A small image classifier, trained from scratch: held-out accuracy 23%.
Rows from block 5 of a small image classifier, named by matrix and row number. Rows with one number belong to one neuron. Each number is 128 + 24 x the weight over its row's rms, rounded and kept within 0 to 255. All counts start at 0. After the name is the row's rms in percent of the matrix's.
After each neuron's rows are labels from the 100 images, of 14848, where the neuron reaches its highest value: "place" is the part of the image that holds the peak; "colour at peak" is the nearest of a few named colours to the mean colour under the peak. Only what is clearly more common there than usual is listed. The data: crops of objects in photos (Visual Genome).
# fc1: MLP up (model.blocks.5.mlp.fc1.weight, 512x256), inputs 224-255
# fc2: MLP down (model.blocks.5.mlp.fc2.weight, 256x512, transposed), outputs 224-255

fc1.449 098 [140 116 129 153 112 111 124 164 107 128 190  85  90 132 143 105 130 107 152 150 117 121 158 148 152 113 122 122 137 123 142 137]
fc2.449 102 [162 128 123 148 164 111 111 130 103 178 121 112 145 176 132 125 146 145 121 128 133 120  84 122 130 112  82 192 117  97 122 141]
place: centre
colour at peak: black

fc1.506 101 [154 111 133 140 109 120 165 126 142 138 118 147 101 164 110 118 151 130 121 140 120 115 146 128 108 142 162 156 133 154 143 146]
fc2.506 103 [100 134  90 169 157 140 142 102  97 140  93 138 118 101 116 130 138 158 119 155 123 151 171 120 117 104 146 181 148  87 158 134]
place: bottom right
colour at peak: black

fc1.54 097 [160 144 166 115 175 104 125 167 127  70 120 120 159 129  76 110 139  95 112 105 110 134 122 101 117 148 109 138 127 174 164 124]
fc2.54 100 [ 86 110  92 135 128 110 150 146 124  94 106 153 139 119 135 102  87  92 143 150 134 138 124 158 134 121 114 143 116 164 164 139]
place: centre
colour at peak: black

fc1.386 100 [133 118 148 116 123 150 130  84 110 167 149 137 123 101 155 105 142 135  94  58  85  87 104 127 136 121 153  78  90 117 123 166]
fc2.386 096 [166 110  95 153 130 125 116 150 131 147 109 117 131 120 168 151 139 105 146 127 101 119  87 109  93 137 130 130 147 137 104 112]
place: top right
colour at peak: black

fc1.483 094 [ 94 141 147 144 112 130 132 128 115 177 181 120 123 146 134  96 124 164 139 184 133 117 129 122 117  77 144 148 190 190 161 152]
fc2.483 094 [103 121 120 120 165 143 156 171 156 131  94 138 140 113 135 108 106 145 152  89 180 126 141  96 140 147 107 129 110 120 133 149]
place: middle left; bottom right
colour at peak: black

fc1.261 098 [143 118 148 114 142 134 132  83 157 145 147  89 122 129 141 131 136 133 152 131 146 111 107 126 131 166  68 114 131 112 110 153]
fc2.261 100 [149  91 192 110 136 136 125 121 114  91 136 135 129  99 152 132 107 127 171 142 167 169 101  97  99 123 147 123 159  98 175 126]
place: top right; bottom left
colour at peak: pink