A small image classifier, trained from scratch: 2.28M parameters, normuon at rate 0.005.
Rows from block 2 of a small image classifier, named by matrix and row number. Rows with one number belong to one neuron. Each number is 128 + 32 x the weight over its row's rms, rounded and kept within 0 to 255. All counts start at 0. After the name is the row's rms in percent of the matrix's.
Before each neuron's rows are labels from the 100 images, of 14848, where the neuron reaches its highest value: "place" is the part of the image that holds the peak. Only what is clearly more common there than usual is listed. The data: crops of objects in photos (Visual Genome).
# fc1: MLP up (model.blocks.2.mlp.fc1.weight, 512x256), inputs 172-255
# fc2: MLP down (model.blocks.2.mlp.fc2.weight, 256x512, transposed), outputs 172-255

place: top right
fc1.313 102 [171 128 166 141 151 140 125 128 108  70 135  52 153 164 116 131 163 103  97 160 127 176 120 151  59 134 157  77 130 175 110 127 153 175 121 114 110 161 144 158 134 128  90 135 137 104 101 101 129 152 102 192 138  88 139  85  55 167 146  96 221 141 143 118 155 154 121 110  80 111  82 124 101 147 181 191 149 157 110 100 138 124 113 117]
fc2.313 100 [159  97 139 111  51 131 145 163 163 197  98 176 140 120 142  98 112 159 139 125  81 155 107  86 164 157 149 166 130 106 127 130 137 153 124  90 148 163  96  91 110  96 119 131 173 106 151  87 143  88 103  96 122  99  89 113  70 136 106 143 126 122 100 148 141 120 160 142  91  99 114 196 213 158 163 114 100 143 188 119 150  82 143 156]

place: bottom right; bottom left
fc1.387 100 [132 140  70 139 116 108 196 168 131 125 117 117 102 124 166 207 119  93 151 219 114 124  92 115 124 131  89  97 185  89 126  95 151  98 132 135 143 106 139 103 108 127 141 138 113 120  95 167  56 153 106  93 152  99  93 143  61 149  63 126 118 137 117 137 124 172 144 148 139 113  64 115 162 115 158 136 132 181 119 108 121 144 136 133]
fc2.387 101 [109 135 100 153 149 129  96  82 158 108 187  68 147 111 124 102 162 118 152 164 125 111 147 185 140 160 104 149  86 178 109 102  67 120 121 128  73 107  83 158 101 105 151 178  99 114 151 122 190  90  67 172 156  89 145 124 129 105 122 125 168 145 116 119 170  70  71 124 104 111 141 148 151 120 100 120 150 121 100 135 101  91 103 167]

place: bottom right; centre
fc1.462 105 [111  81  84 107 131 144 132 134 157 113 125 142  79 157 112 146 109 119 118 130 155 154 117  71 128 127 109 144  96  58  81  97 108 131 165 102 146 128 116  98 140 173 129 124 199 114 130 125 144 121 131 164 119 147 162 136  98 142 163 165 136 129 111 130 142  59 143 120 124 190 147 129 102  96 114  72 130 135 121  93 108 140 160  94]
fc2.462 091 [131 101 142 195  74 144 140 106 166 157 153  95 167 163 116 157 119 120 156 121 168 188 150 133 153 169 127 131 123  75 148 116  85 132 140 113 133 190 105 120  83 130  69 130 135 115 116  98 162  89 128  56  75 102 107 157 107 132 172 104 154  85 142 156 101 137 160  74 103 118 105 127 141 115 161  99 132 164 120  77  98 147 126 144]

place: top right; bottom right
fc1.160 099 [170  37 164 100 154 169  93 135 140 103 125 154 120 109 113 168  81 126 134 191 189 138 138 153 116 149 201 149 158 143  85 145  90 103 140  48 136 121 133 111 113 120  87 104 116 100 104 100 165 165 164 111 106 127 130 133  96 129 161  65 164 138 131 110  61 116  66 105  99 121 111  93 141  88 136 181 180 156 122 150 139 142  90 113]
fc2.160 089 [106 225 114 152  88  98 153 131 128 157 144 116 115 155 183  96 118 123 105  97 127  79 105  85 121 148  49 126 136 129 165 151 125 169 198  96 151 126 167 150  86 152 162 116 138  60 130 141 132 143  89 113 149 131 123 112 154 120  85 158  73 111 132 188 128 160 127 130 137  72  93 164  94 160 149 115 131 103 126 117 118 113 123 111]

place: bottom left; bottom right
fc1.177 104 [115 141 101  59 155  85 116  59 134 144 112 120 116  73 101 185 138  95  91  56 154 132 114 125 143 136 136 120 191 111 207  80 126 181  99 162 177 136 126 163 177 120 143 140 165  77 124 120 104 137  99 106 145 148 130 118 106 126 120 188 166 170 168 132 152 125 142 130 124  69 152 108 176 146 128 165 116 125 115 106 132 153  89 103]
fc2.177 085 [118  95 104 166 153 134 170 149  98  72 119 105 139 128 178 156 148 103 157 128  78 105  78 120  79 142 133 199  70 134  75  99  66 114  80 113 124 107 154 188 128 129 112  94 102 170 219 138 120 165 156 112 119 151 171 137 174  83 125  82 196 142 138 158  78 115 128 164  98 163 120 154  88 134 166  78 154 149 138  86 145 101 158 124]

place: middle right
fc1.390 098 [118 157  59 111  93 152 166 127 132 102 107  99 108 126 162 131 176 102 103 137 188 127 131 104 157 143 108 154 157 119 139 106  82 140 124 101 176 113  81 180 126 143 126 105 146 174 171  93 112 140 140  93  99 149 141 151 118 189 145  97 179 135  95 123  49 110 158 107 123 151 142 180 156 122 164 134 152  61 113 110 166 160 117 149]
fc2.390 101 [128 122 134 158 157  93 139 159 128 123 154 163 136 176 138  85 107 159 172 167 151  65 167 153 209 173 156 167  88 123 153 107 129 169 185  70 126 126 134 124 103 167 133  94 133 119 112 153  44  90 134 140 117 132 107  79  88 104 131  89 103  83 133  98 134  57 125 103  89 114 121 101 103 139 127 106 105  92 134  79 132 140 128 166]

place: bottom left; bottom right
fc1.2 099 [136  97  57 100  86 108 154 105  85 167 166 119  85 119  86 153 137 127 166  98 173 151 159 121  94 149 190 130 135 189 142 188 109 128 149 142 106 197  98  85 154 153 128  58 143  43 154  53  94 121 126 127 137 150 126 143 101 154 144  94 132 119 144 102 100 123 137 169 153  91 131 120 151 103 101 127  88 141  97  66  99 137  88 121]
fc2.2 094 [104  64 160 126 156 138  91 130 163  91  94 151 147 162 118 107 104  77  95  82 162 150 131 162 157 135  74 171 145 114 131  39  91 166 124 105 122 102  83 101 124 129 107 125  90 157 154 146 154 149 113 131 109 145  88 138 146 109 127 143 116 163 113 116 138 109 126 120 155 202  90 141 118 135 145 132 129 124 116 170 100 182 154 149]

place: top right; middle right
fc1.409 104 [109 118 115  89 137 154 139 109 108 100 120 103 120 141  98 173 123 106 153  90 108 147 100 108 128  97 135 118 100 138 110  67 165 119  70 111  51 156 124  82 104 167 142 161 170 158  90  93 145 125 130 133  78 158 136 104 152 138 151 202 138  57 108  92 119 117 116 145  34  97 111 121 150 134 147 131 126 150  88 155  84 157  68  83]
fc2.409 102 [209 134 190 154 184  78 123 121 176 129 180 109 131 112 165 129 127 128 128 176  86 105 163 113  91 145  76 175 162 170 116 156 124 127 154  79 180 176 126  94 140 118 146 119  98 166  94 185 113 126 118 182 121 129 151  98 126 163 123  69 119  97 141 133 104 130 112 158 126 164  32 115 114 152 120  96  66 119  77 133 182 119 189 118]

place: bottom right
fc1.431 097 [128 181 156 122 122 121 169 131 157 109 155 169 121 150 150 155  59 132  91 108 119 130 105 196 174 165 136 116 154 105 131 157 151 114  87 106  91 136 131 126  61 136  89 122  54 121  81 170  86 146 150 165 165 108 163  93 188 166 149 128 104 154 147  88 145 111 120  91  97 140  97 132 169 119  96 103 150 170  91 133 138 104 162  52]
fc2.431 090 [ 84 136 194  91 102  90  69 101 102 139 103 134 110 104 104 167 132 138 124 123 121 159 135 139 118 108 171 128 115  96 128 123 142 138 133 153 170 126  88 132 105  89 139 111 118 103 109 153 103 134  70 112 119 180 150  42 132 131  95 130 155 133 126 123 154 128 123 136 113 128 149  97 115 149 241  83 102  77 103 174  95 147 186 139]

place: centre; bottom left
fc1.52 089 [118 179  87 141  81 130  94 108 149 119 163 155 102 175 127 136 113  94 128 156 170 134 155 135  56 127 203 163  57 154  53 138 156  66 130  91 134 123 154 107 120  83 101  91 160 120 109 131 155 108  88 207 129 128  82 146 124 132 139 139 130 148 102 145 171 111 117 111 223 116 177  95  97 147 144 110  95 169 107 143 165 133  99 166]
fc2.52 103 [110  99 139  81 106 145  94 142  93 112  96 162 108 140 125 154  82  94 131 101 113 121  85 153 124  97  88 135 123 157 137 166 106 101 106 165 148 138 113 100 116 185 203  62 151 121 186 176 109 153 160 103 131 101 145 145 132  87 125 102 136  95  93  80  71 165 134 125  99 172  98 153 127 147  92 130 113 127 111 149  85 135 191 153]

place: bottom left
fc1.229 101 [ 93 105  69 163 175 134 115 119  84  67  97  85 125 103  63 150 142 156 129  73 157 154 129  48 130 126 118 163 145  60 176 129  96 137 152 136  98  83 116 143 141 166 106 125 112 152  60  96 169  60  81 135 155 148 144 146  60 129 194 124 145 122 132 140  64 144 151 137  74 167 171 104 131  77  90 114 123  87 171 100  63 111 133 132]
fc2.229 099 [125 140 135 138 122  60 197 100 170 224 109 143  90 152 120 131 126 105 108 180  95 121 127  71 192 178 122  89 144 211 108 112 172  98  74 115  93  91  94 107 109 129 115 137  94 116 144 126 164 147 118  29 145 135 124 109 171 130 108 176 116 134 131 171  52  67 119 117 146 101 160 159 123 114 115 142  69 168  87 146 176 123 179  95]

place: bottom centre
fc1.136 102 [135 148 150 134 108 156 214 139 145 135 109 124 178 103 121 144 122  98 120 132 105  72 117 152 121  95 163 123 118 165 112 132 186 168 112 117  67  88  82 105 113 110 131 167 114 151 118  77 137 149 116  86 118 130  62  74 114 177  89 170 189 103  90 136 127 177  96 145 108 142  81  82 158 146 115 130 166 106  97 101 158 124 170 104]
fc2.136 107 [155 194 126 120  95 109  99  87  75 193  89 113 102 162 133 114  63 119 126 150 178  99 137 144 104 121  93 127 103  85  99 145  48 142 129 102 161 114 139 107 147 159 170 158 141 162 112 161 157 153  89 119 147 123  70 138 169 142 109 122 157 161 150 116 117 121  68 133 199 118 102 183 174 159 185 134  64 128  96 164 162 160 184 190]

place: bottom right
fc1.225 096 [188  94 121 140 137 175 161  74 126  73 195 100 132 114  91 128 130  73 179  88 169 125 114 115 133 202  87 117 126 127 141 148 124  31 137 129  63 143 148 127 148 142 142 113 123 117 150 135 146 132 153 136 140 100 112 122 160 137 138 109 125 197 129 130 115 145 144 131 105  86 141  77  42 114  97 163 167 144 135 138 184 105 128  81]
fc2.225 101 [145 185 162  62  97 173 133 136 127 163 107  96 122 110  91 136  98 153  97 186  89 113 155 137 105 128  81 156 154  91 145 121 103 184 111  88 127 140 105 127 174  67  72 119 159 144 161 102 141  89 105 109 166 107 161 124 151 183 136 100 115 133 174  98 186 143 199 112 132 128 134  72 121 178 132 118 125  73 149  81  87 157 127 151]

place: bottom right
fc1.399 106 [163 113 103 151 115 137 140 139 173 141  84 125 120 151  99 150  91 161 171 115  81 135 149  99 139 108  77 143 102 153  81 135  78 113 103 131 118 132 143 115  69 150 120 166 129 156 110 107 104  99 124 170  78 132 175 140 182 119 133 111 176 130 120 102 125  92 127 181 118 143 127 148 154  77 104 125 118 109 131 146 147 131 132  94]
fc2.399 115 [ 68 160 158  78 172 150 125 126 114 147  93 169 138  88 157 150 143 138 140 137 119 101 157 129 113 192  78 126 187 130 133 112 114 121  85 153 131 162 139  73  84 141 109 156  63  61  97 108 160 116  92 106 160 131 132  63 105 153 135  98 106 139 157 122 142 110  85  91 100 109 153 140  97 165 151 114 179  98 173  79  73 163 167 147]

place: top right
fc1.407 100 [186  92 115 115 138 179 184 120 127  67 144 105  80 130 144 205 160 139 131  90 147 147 121 161 104 157 145  45 148 149 113 142 164  93 111  91 168 107 120 151  89 100 136 154 151 113  43  88 118 152 107  97 159  58 127 125 111  87 154 139 127 100 135 149 110  87 153 134 166  82 149 142 133 159 164 126 160 102 184 113 183 106 197  97]
fc2.407 097 [178 140 125 104 159 104 140 149 142 104 142 130 132 169 108  84 163 149 162 118 124 145 142 111 104 141 119 145 151 113 139 130  96 113 124 137 121 102  97 137 122 122 151  47 131 163 172 119 108 101 122  88  96 162 130 176 115 144 136 150 124 135 125 127 141 135 169  81 122 141 132 131 145 134  86 115 122 137 117  89 127 119 144  86]

place: top right
fc1.40 096 [115  93 146 121 146 158  83 175 114 130 154 185 188  60  76 109  91 108  52 158 132 195 109 106 116 126 151 101 127 180 146  82 166 174 115 183 135 129 200  95 152 134 101 144 117 131  97 167 107 154 100 192  98 109 139 144  68 107 106  82 154 132  98  87 176 114  88  98 124 116  92 152 186 163  91 107  97 101 113 154 117 111 118 108]
fc2.40 094 [136 126 163 135 153 113 147 150 125 142 130  98 150 154 172 147 209 132 164 191 168  43 103 152 169 133 135 137 145 139 114 102  65 118 153  82 112 132 136 113 146 102  92 110 144 159 114 121 173 111 110 116 129 100 118  83 174 146 115 154 107 152 150 139  93  92 106 119 175 109 165 147 117 116 134 142 123 155 158 174 107 153 179  63]

place: bottom left
fc1.185 108 [ 80 122 194  65 132 174  95 179 163 157 103 113 132  46  82 111 122 140 130 185 151 165  88  80 119 153 120 126 156 141 137 130  80 178  66 119 151 134 139 156 160 178 121 121 130 137 163 129 121 129  75 117 150 115 111 126  73 129  94 165 133 193 138 132 118 137  83 193 145  95 100 149 191 183  99 130 101 152 126 125 146 150 103 166]
fc2.185 096 [135 115 137 162 140 168  76 180 105  70 123 129 152  98 171 121 134 115 135  87 151  91 105 132  64 136  67  92  96 121 104 142 160 110 130 139 156  71 127 218 145 104 167 132 134 170 104 159 178  77 121  81 150 154 141 102 110 152 136  98 175 201 165 119  78 110 135  92  91 113 116  87 140  86 146 159 150  93 116 101 113  92  86 135]

place: centre
fc1.26 098 [140 106 104 152 107  98 144 143 174 147 169 147 179 195 142 125 145 116 148  96 178 122 137 100 109 128 166 139 106 148  77 147 111 155 192 175 119 124 152 204 123  76 139  68 145 125 118 175  96 174 108 124 106 115  94 136  99 175 211  97 122 161 121  87 143 148 139 101 150 147 135 143 158 139 112  99 104 154 108 135 159 195 150 101]
fc2.26 101 [116 133 111 154  90 198 153 138 118  86 136 160 179 157  93 165 129 115 148 145 158 141 132  55 115 148 163 120 173  84 192  78 133  96 157 151 156  97 125 129 117 165 119 168  97 109 142 148 150  82 152 172 167 107 122  91  73 136 183 170  97 109 133 126  99  62 114 102 122 151 139 146  94 138 100 141 131 152 135 176 193  79 117 132]

place: bottom right
fc1.395 107 [154 123 101 115 133 132 147  99 125 110 160 151 127 103 128  75  82 141 148 168 183 115 102  99 108 177 149  84  89  80 167  52 144 104  98 115 170 145 160 126  81 149 136 143 152 143 104 102  26 119  61 111 125 119 176 155 129 148 114  85 161 148  96 135 111 118 143 142 115 171 139  95 117 126  67 148 152 132 152 127 113  93 156 115]
fc2.395 096 [148 199 119 119 146 123 128 132 156 116 137  97 132 124  71 124 123 107 147 115 134 104 110 152 140 142 132 105 172 120 112 156 169 118 162 106  95 167 112 146 170 147 117 131 111 130 113 130 165  96 172 171 118 103 109 114  93 138 126 169 165 123 133 161 137 145 174 120 124 124 132  57 114 170 110 140  75  79 114 153  89  78  96 127]

place: bottom right
fc1.141 101 [158 140 173 142 105 146 134 104 149 139 156 137 182 147 152  99 173 150 151 138  71 124 130 108 197 149 178 176 145 165 164  78 108 116 118  89 153 126 124  81  87 193 188 128 111 134 113 134 132 165  84 120 171  94 118 113 198 152 156 174 131 160 123  89 164 142 109 145 131 134 115 132  88 148 164  81 136 100 113  71 166 127 110 140]
fc2.141 100 [118 173 101  76 147 119 125 182 145 158 130 156 115 106 156 139 111 106 100 143 129 149 104  98 142 155 102 167 179 138 149 194 101 132 166 147 173 102 111  77 141 101  73 162 130 102  50 151 145 147 155 119 104 165 142 101 116  77 135  73 103 109  98 156  89  79 157 206 159 134  68 154 181 121 145 144 124  99 141 122 179 145 117 187]

place: middle right; bottom left
fc1.400 102 [210 140 117 142  94  71 131 151 106 110  94 190 144 145 125 213 135 187 129 144 136  81 117 116 135 104 144  66 100 166 141 156 138 144 128  75 105 135  93  92 126 112 111 124 172  78 194 157 151 124  74 108 181 173  93 159 130 101 176 132 191 147 138 138 129 135  85 119 101 126 156 126 152 180  53 136 114 122 143 173 146 151 131 144]
fc2.400 106 [109 111 175 196 116  76 123 113 168 155  73 101 123 132 154 103 101 161 131 150 200 113 136 134 124 139 191 156 155 108 178 138  97  87 120 144  97 176 104 102 158  85 118 133  91 168  88 115 101 157  71 114 112 116 126 159 136  91  97 180 115 161 131 150 147 140 196 125 107  86  94 114 130 141 129 101  64 155  95  74 140  86 154 126]

place: top right; centre
fc1.496 102 [154 101 101 128 130 173 129 138 166  76 123  98 167  84 152 109 145 114 231 169 115  99 156 126 102 123 134  73 101 125  91  46 181 101 203 110 135 170 187 111 174  89  90 150 118 125 123 146 176  91 102 141 138 160 114  79 112 130 115 107  65 119 154 124 173 119 150 168 128 173 125 115  90 133  99 138 126 159 136 129  98 157  95 208]
fc2.496 114 [117 103 153 125 144 148 123  79  81  94 171 135 100 127 109 103 201 108 119 138  87 113  73 123 143 145  71 127 134 148 120 129 139 115 133 159 125 135 116 176 165 190 138 142 116 163 132 141 147 205 109 133 127  80 153 148 170 158 157  72 147 156 122 136 138 101  83 152 138 128 159 107 139 119  60  92  92 224  91 157  66  83 150  84]

place: bottom centre
fc1.438 103 [117 122 190 143  87 100  80 152  90 135  89 104  96 130 118 188 114 175  56  90 146 107 159 162 102 128  79 134 128 145 115 126 106 147 123 174 102 155 139 117  69 152  91 169 141  85  79 110 130 105 116 188 159 106 155 101 145 143  90  94 120 122 166 150 205 137 145 119 106  65 131 117 109 124 127 103  94 146 100 117 140  73 107 128]
fc2.438 080 [147  68 146 137 188  98 181 146 121 128 193  95 171 157 121 141 132 110 132  92  77  98 112  64 155 130 157 117 136 123 120 107 142 151  95 165 184 180 112 120 140 129 127 145 107 104  95 150 136 104 167 138 107 174  87 125 101  86 166 172 161 132 146 111 121 147 113 122 120 121 168 145 167 153 155 151 127 116 154 178 138 194 166 184]

place: middle right
fc1.119 101 [117 135  48 112 184 168 121 131 112 149  94  91 137  90 151 125 143 132  89 122 137 109 129 150 105 111 105 149 165 103 132 159 122  74 136 136 109  90 166  87 193 139  78 148  94  97 121 141 159 162 109 134 163 135  92  99 153 116 148 148 111 110 120 150 202 129 161 142 158 119  87  96 138 160 148  64 133 148 141 150 141 145 101 142]
fc2.119 095 [147 152 144 147 181 164 123  94 129 146  98 168 161 149 116 150 148 196 124 155  83 173 179  86  85 100  99 107  71 140 118 139  76 101 163 150 106 196 165 123  78 182 138 175  49 156 156 146  82 131  73  88  87 113 155 158  94 166  86 161 110 131 139 126 153 132 112 108  93 136 109 119  97 156 131  97 122 170 180 171  75 124  64 140]

place: bottom right; centre
fc1.298 096 [142 105 112 120 118  96 148 120 189  65 129  95 154 166 156 106 136 137 175 131 124 135 137  95 149  66 129 134  75 106 114 123 133 173 155 117 121 141 152 113  87 135 169 102 110  94  98 117 128 169 130 203 188 179 139  89 137 146 103 128 118  91 164 167 107 141 126  56  94 123 123  52 105 161 127 159 122 199  87  88 149 104 202 188]
fc2.298 102 [134 120 155 138 153  67 140 211 102 129  92 124 100 173 123 154 102 127 110 106 121 176 136 197 177 127  61 118 190 112 166 134 147  58 121 149 163 107  90  86 133 179 151 144 102 146 140 133 122 171 141 150  92 115 136 185 125 122 162 141 157 127  96 166  99 146 125 153 173 127 164 103  97 125 126  89  95 103  65 135  75 149  91  84]

place: bottom left; bottom right
fc1.85 107 [135 167 158 123  70 163 152 138 135  48 127 142 135 139  85 130 131 122 145 175 188 101 159 168 108 104 162 118 117 117 182 124 112 179  82 148 127  83 151 105 129 186 134 166  94 150 117 134 142 128 139 167 119 103 153 138  98  99  89 164 122 148 137 125 157 123 142 169 136 139  73 128 112 129 134 182  62  96 148 115 101 145 118  70]
fc2.85 103 [154 112  55 131 117 137 107 148 151 120 111 135 153 108 112 147 125 140 129  96 104  92 179  92 114 132  98 145 106 100  91 100 168  90 160 164 133  96 125 104 146 140 101 122 104 137 131 204 174 113 179  83  94 117 124 159 119 168 124  93 144 185 145 117 128 164 145 132 157  96 159 146 131  73 110 201  84  79 161 133 135 113 170 126]

place: bottom left
fc1.247 102 [129 120 173 155 104  84  86 147  87 133 142 111 147 160 116 149 130 140  79  67 149  92 153  89 207  75 140 136 117 102 173 129 157 152 196 120 108 123 105 154  90 107 143 105 178 159 147 121 127 156 102 171 131 132 141 107  67  70 157 152 184 106  94 103 147 164 187 162 131 138  84 113  78 172 137 116 103  79 107 151 157 145  97 135]
fc2.247 087 [160 144 146 116 194 169 125  95 100 133  75 179 155 106  87 110  85 130  56 153 146 138 180 105 113 171 125 154 105  97  74 111 112 138  96 153 144  96  78 145 141 156 160 136 151  91  74 114 146 201 197 115 134 152 126 127 136 158 132 131 126 174 106 163 137 145 117 153 176  84 100 150 122 100  84 219 162 167 117 112 158 139 162 124]

place: bottom left
fc1.102 104 [ 84 153 104  79 122 104 152 180 135 109  37 116 118 139 149 122 144 122 126 175 109 120 133 148 147 150 167 137 103 179 133 103 181  80 146 192 105 102 127  92 132 148  60 117 131 115 163 162 162 173 137 148 156 148 118  71 151 137  73  92  75 179 127  78 100 158 118 187 107 133  83  47 149 134  63 139 116 157 137  74 155 130 154 177]
fc2.102 097 [162  82 179 118  84 211 109 145 136 126 117 114 122 118 138 116 155  74 194 141 160 105 150 196 130  98 149 129 150 109  96 116  87 133 116 107  86 157 165 174  78 109 156 118 121 155 171  79 151  86 128  91 145 103 106  47 144 148 155  57 150 136  99 175 140 138 171 106 151 124 154 127 192 148 135 196 133 109  43 111 153 119  90  95]

place: bottom right; centre
fc1.417 096 [143 159  96 100 151 112 121 136 119 166 198 136 140  85 133  97 136 177 106 102 125 107 170 154 127 141 140 139 137 158 121 170  93  70 107 152 104 175 135 136  94  40 144  59 136 157 127 176 161 132 143  98 207  87 118 198 138  86 137  89 142 145 128 120 140 105  94 140 129 184 125 133 188 105 146  93 155  72 143 165  97 150 166  97]
fc2.417 104 [127 145 127 114 108 140 159 146 118  91  69 118 140 136 112 109 142 153 141 159  27 162 161 129 168 122 115 138 147 114 164  89 155 124  99 139 195 119 146  91  85 138 143 146 132 109 179 169 101  88  99 165 141 158 159  75 162 102 132 116 115 160 110 163 113 148 117 149 113 120  69 140 161 126 123 135 131 169 104 146 130 134 132 150]

place: centre
fc1.474 095 [100 111  92 127 112  95 130  91 188  90 121 163  93 126  76 136 169 149 110 109 127 120 127 138 131 132 196 133 117 138 136 138 128 114 101 172 117  65 142 137 179 136 116 142  98 114 142 110 135 127 142 210 124 115 101  79  76 101 194 124 184 144 161 134 129 134  79 104 128 142 173 137 139 163  89  99 113 103 176 129 152 165 147  97]
fc2.474 101 [123  97 116 152 146 134 136  43  70 138 207 134 144  94 168 152 116 105 176 121  80  86  97 118 113 173 129 103 143 137  80 150 134  96 139 103 111 159 134 120 120 151 136 142 142 109 161 108 157 111 129 107 119 106 174 133 112 144 129  48  96 147 188 148 130 121 174 165 156  89  93  81 102 144 111 137  98 183  68 155 112 113 158 133]

place: middle right
fc1.237 102 [147 131 153 118  88 162 130 138  47 161 103  97 194 159 130 141 107 128 159 137 135 141 110 136 120  88 134 128 107 162  15 112 132 151 108  43 134  87 129  91 150 148  95  81 150 102 125 117 173 162 140 119 144  94  50 148 184  96 145 114 102 127 175 133 132 120 170  69 131  54 130 108  96 142 134 131 111 141  92 122  83 130 115  58]
fc2.237 107 [127 133 169 133  58 128 136 138 134 148 144 130  34 123  99  89 143  85 144 111 154 105 192  34 141  87 112  88 107 100 100 142 114 116 110 152 147 231 170  88 150  90 142 162 131 100 106 114  89  84 128 176 111 141 183 152  49  99 168 120 125 146 145 108 108 118 114 154 150 164 156  69 105 123 121  91 115 116 117 128 126 125 138 186]

place: bottom centre
fc1.263 096 [104 167 149 114 109 151 118  74 140 150 139  91 116 164 137 117  82 135 102 166 131 191 121  95 134 135 125 125 122 124 125 146  16 138 108  80 173  62 141 105  93 153 119 144 156 147 116 132 136 136 142 173 124 147 121 162 165 107  37 116 182 114 130 146  93 134 132 130 145 176 112 129 195 151 105 136 103 130  74 179 129 159 204 102]
fc2.263 106 [ 96 168 112 118 127 109 159 153 151 110 160 112 161  85 118 141 179 173 120 158 111 130 105 168 122  96 136 103 111 109 133 132 104  86 126 141 108 120 138 106 109 134 153 142 156 119 107  63 117 141 144 116 164 165  99 133 100 117 171 143  85  96 112 119  91 168  64 160 117 169 152 110  96 170 137 177 128 197 167  94 144 127 136 108]

place: centre
fc1.44 100 [136 160 106 137 134 175  86 113 134 128 136 127  96 108 122 126  70 116 149 108 103 161 160 140  92 108 138 143  59  69 162 111 146 125 109 201 141 128 209 147 115 156 116 159 183  69 104 122 185  84 157 131 127 139 145 126 109 158 131 128 104 120 125 129  97 183  97 161 100 147 187  80 107 163 141 111 159 162 117 162 158 132 110 157]
fc2.44 095 [137 193 151 209 169 123 101 141 134  94 110  89 159  97 147 159 135 131  97 137 147 140  84  56 179 117 126 133 189 207 175 157 157 123 184  84 133 158 118  78 138 142 121  94 160 134 161 128 118 156  92 134 143  77 105 162 145 168 138 147 172 137 136  49 107 117  79  80 123 119  87 171 104 107 132 113 107 146  55 106 107 216 162 123]

place: top right
fc1.117 100 [100 108 128 205  96  96 118 180 104 109 121 150 166 152 116  79 135 167 135 128 163 162 143 114 135 144 140  70  93 211 170 182  90 183 154 122 163 134 112 135  89 128 113 132 144 138 153 158 132 163  91  88 124  93 130 136 194  83 126 148 124  42 169 114 159 101 124 151 132 208  98 140 169 130 142 105 153 110 123 112 105 136  89 134]
fc2.117 105 [127 130 133 107 142 142 123 109  98 117 124 113 138  93 131 149 130 104  53  70  75 107 125 103 107 146 145 158 162 145 120  90 160 112 100 117  24 154 100 149 150 112 207  92 144 123 105 184 123 146  88 150 122 165 112  88  77 171 129  84  93 151  48 170  59 105 114  65 141 100 131 109 195  78 108 131 129 170 169 116 105 152 141  99]

place: bottom left
fc1.216 103 [144 102 109 100 112 102 153 165 164 165 112  99 118 127  92  94 132 145 130 129  98 173 155 174 140 131 215 117 163 127 177 177 118 147 155 124 123 209 127 121 121 188 118 117 203 100 141  91  73 116 212 167  72  83 123 140 116 116 100 132 122 185 185 133 154 169  95 152 201 125 148 114 156 118 160 110 123 169 136 207 137  80 163 145]
fc2.216 097 [182 171 146 110 157 152 119 137 117 101 147 120 162  66  67  76 155 167 140 179  86 161 116  73 110 120 127 109 182  99 185 144 124  52 116  89 169 140 108 178  95 141 182 111 147 140 114 137  96 158 140  76 216 121 140  85 106 112 147 119 135  78  50 105 159 149  88 119 129 127 113  97 124 100 132 155 165  80 122 116  95 131 149 139]

place: top right
fc1.448 096 [144 132 100  56 142 132 160 133 118 199 108 109 179 132  86 159  87 134 158 124 172 193 112  90 126 109 121 159 105 163 177 120 168 160 129 137 102  86 155 100 109 139 126 134 149 133  75 121 114 143 117 106  63 132 128 108  87 131  45  63  32 116 168  94  94 120 114  93  89 117 156 188 142 103 129 183 177 165 130  95 114 157 111  93]
fc2.448 089 [ 97 180 121 160 103 108 125 107 101 148 150  83 120 131 147  87 173 108 138 129 120 149 149 169 158 109 125 146 128 107  96 142 173 182 141 171 151 111 128 130 115  65  60 115 187 127 129 155 143 142 122 148 204 122 163 153 120 138 170 194 141  84 156 102 139 152 153 141 173 122 181 103 134 157 157 132 118 147 156 135 141  95 153  99]

place: bottom centre; bottom left
fc1.202 100 [157 130 170 112 185  97 142 121 166 128 104  53 149 175 112 154  79 171 136  73 134 147 114 116 175 145 131 120 107 184  95 166 140 128 125 113  64 131  82  65  78  87 102 124 168  73 165  71  98 156 103 203 109 119 123 144  95 157 110 134 162 105 147  56 135 106  96 140 139  96 141 124 211 170 154 160 179 171  95 110 119 163 145 124]
fc2.202 099 [109  65  91 172 197 123  89  84 120 168 166 108 147  65 130  83  83 172  21 128  93 115  66 126 113 188 147 142 147 144  97  70 109 137 107  91 146 110 116 136 135 144 108  85 158 139 119 114 170 111 174  76 158 153 130 115 146 119 106 127 147 122 199 176 179 161 124  99  88  90 160 131  73  90 123  98  93 141  80 117 129 125 124 141]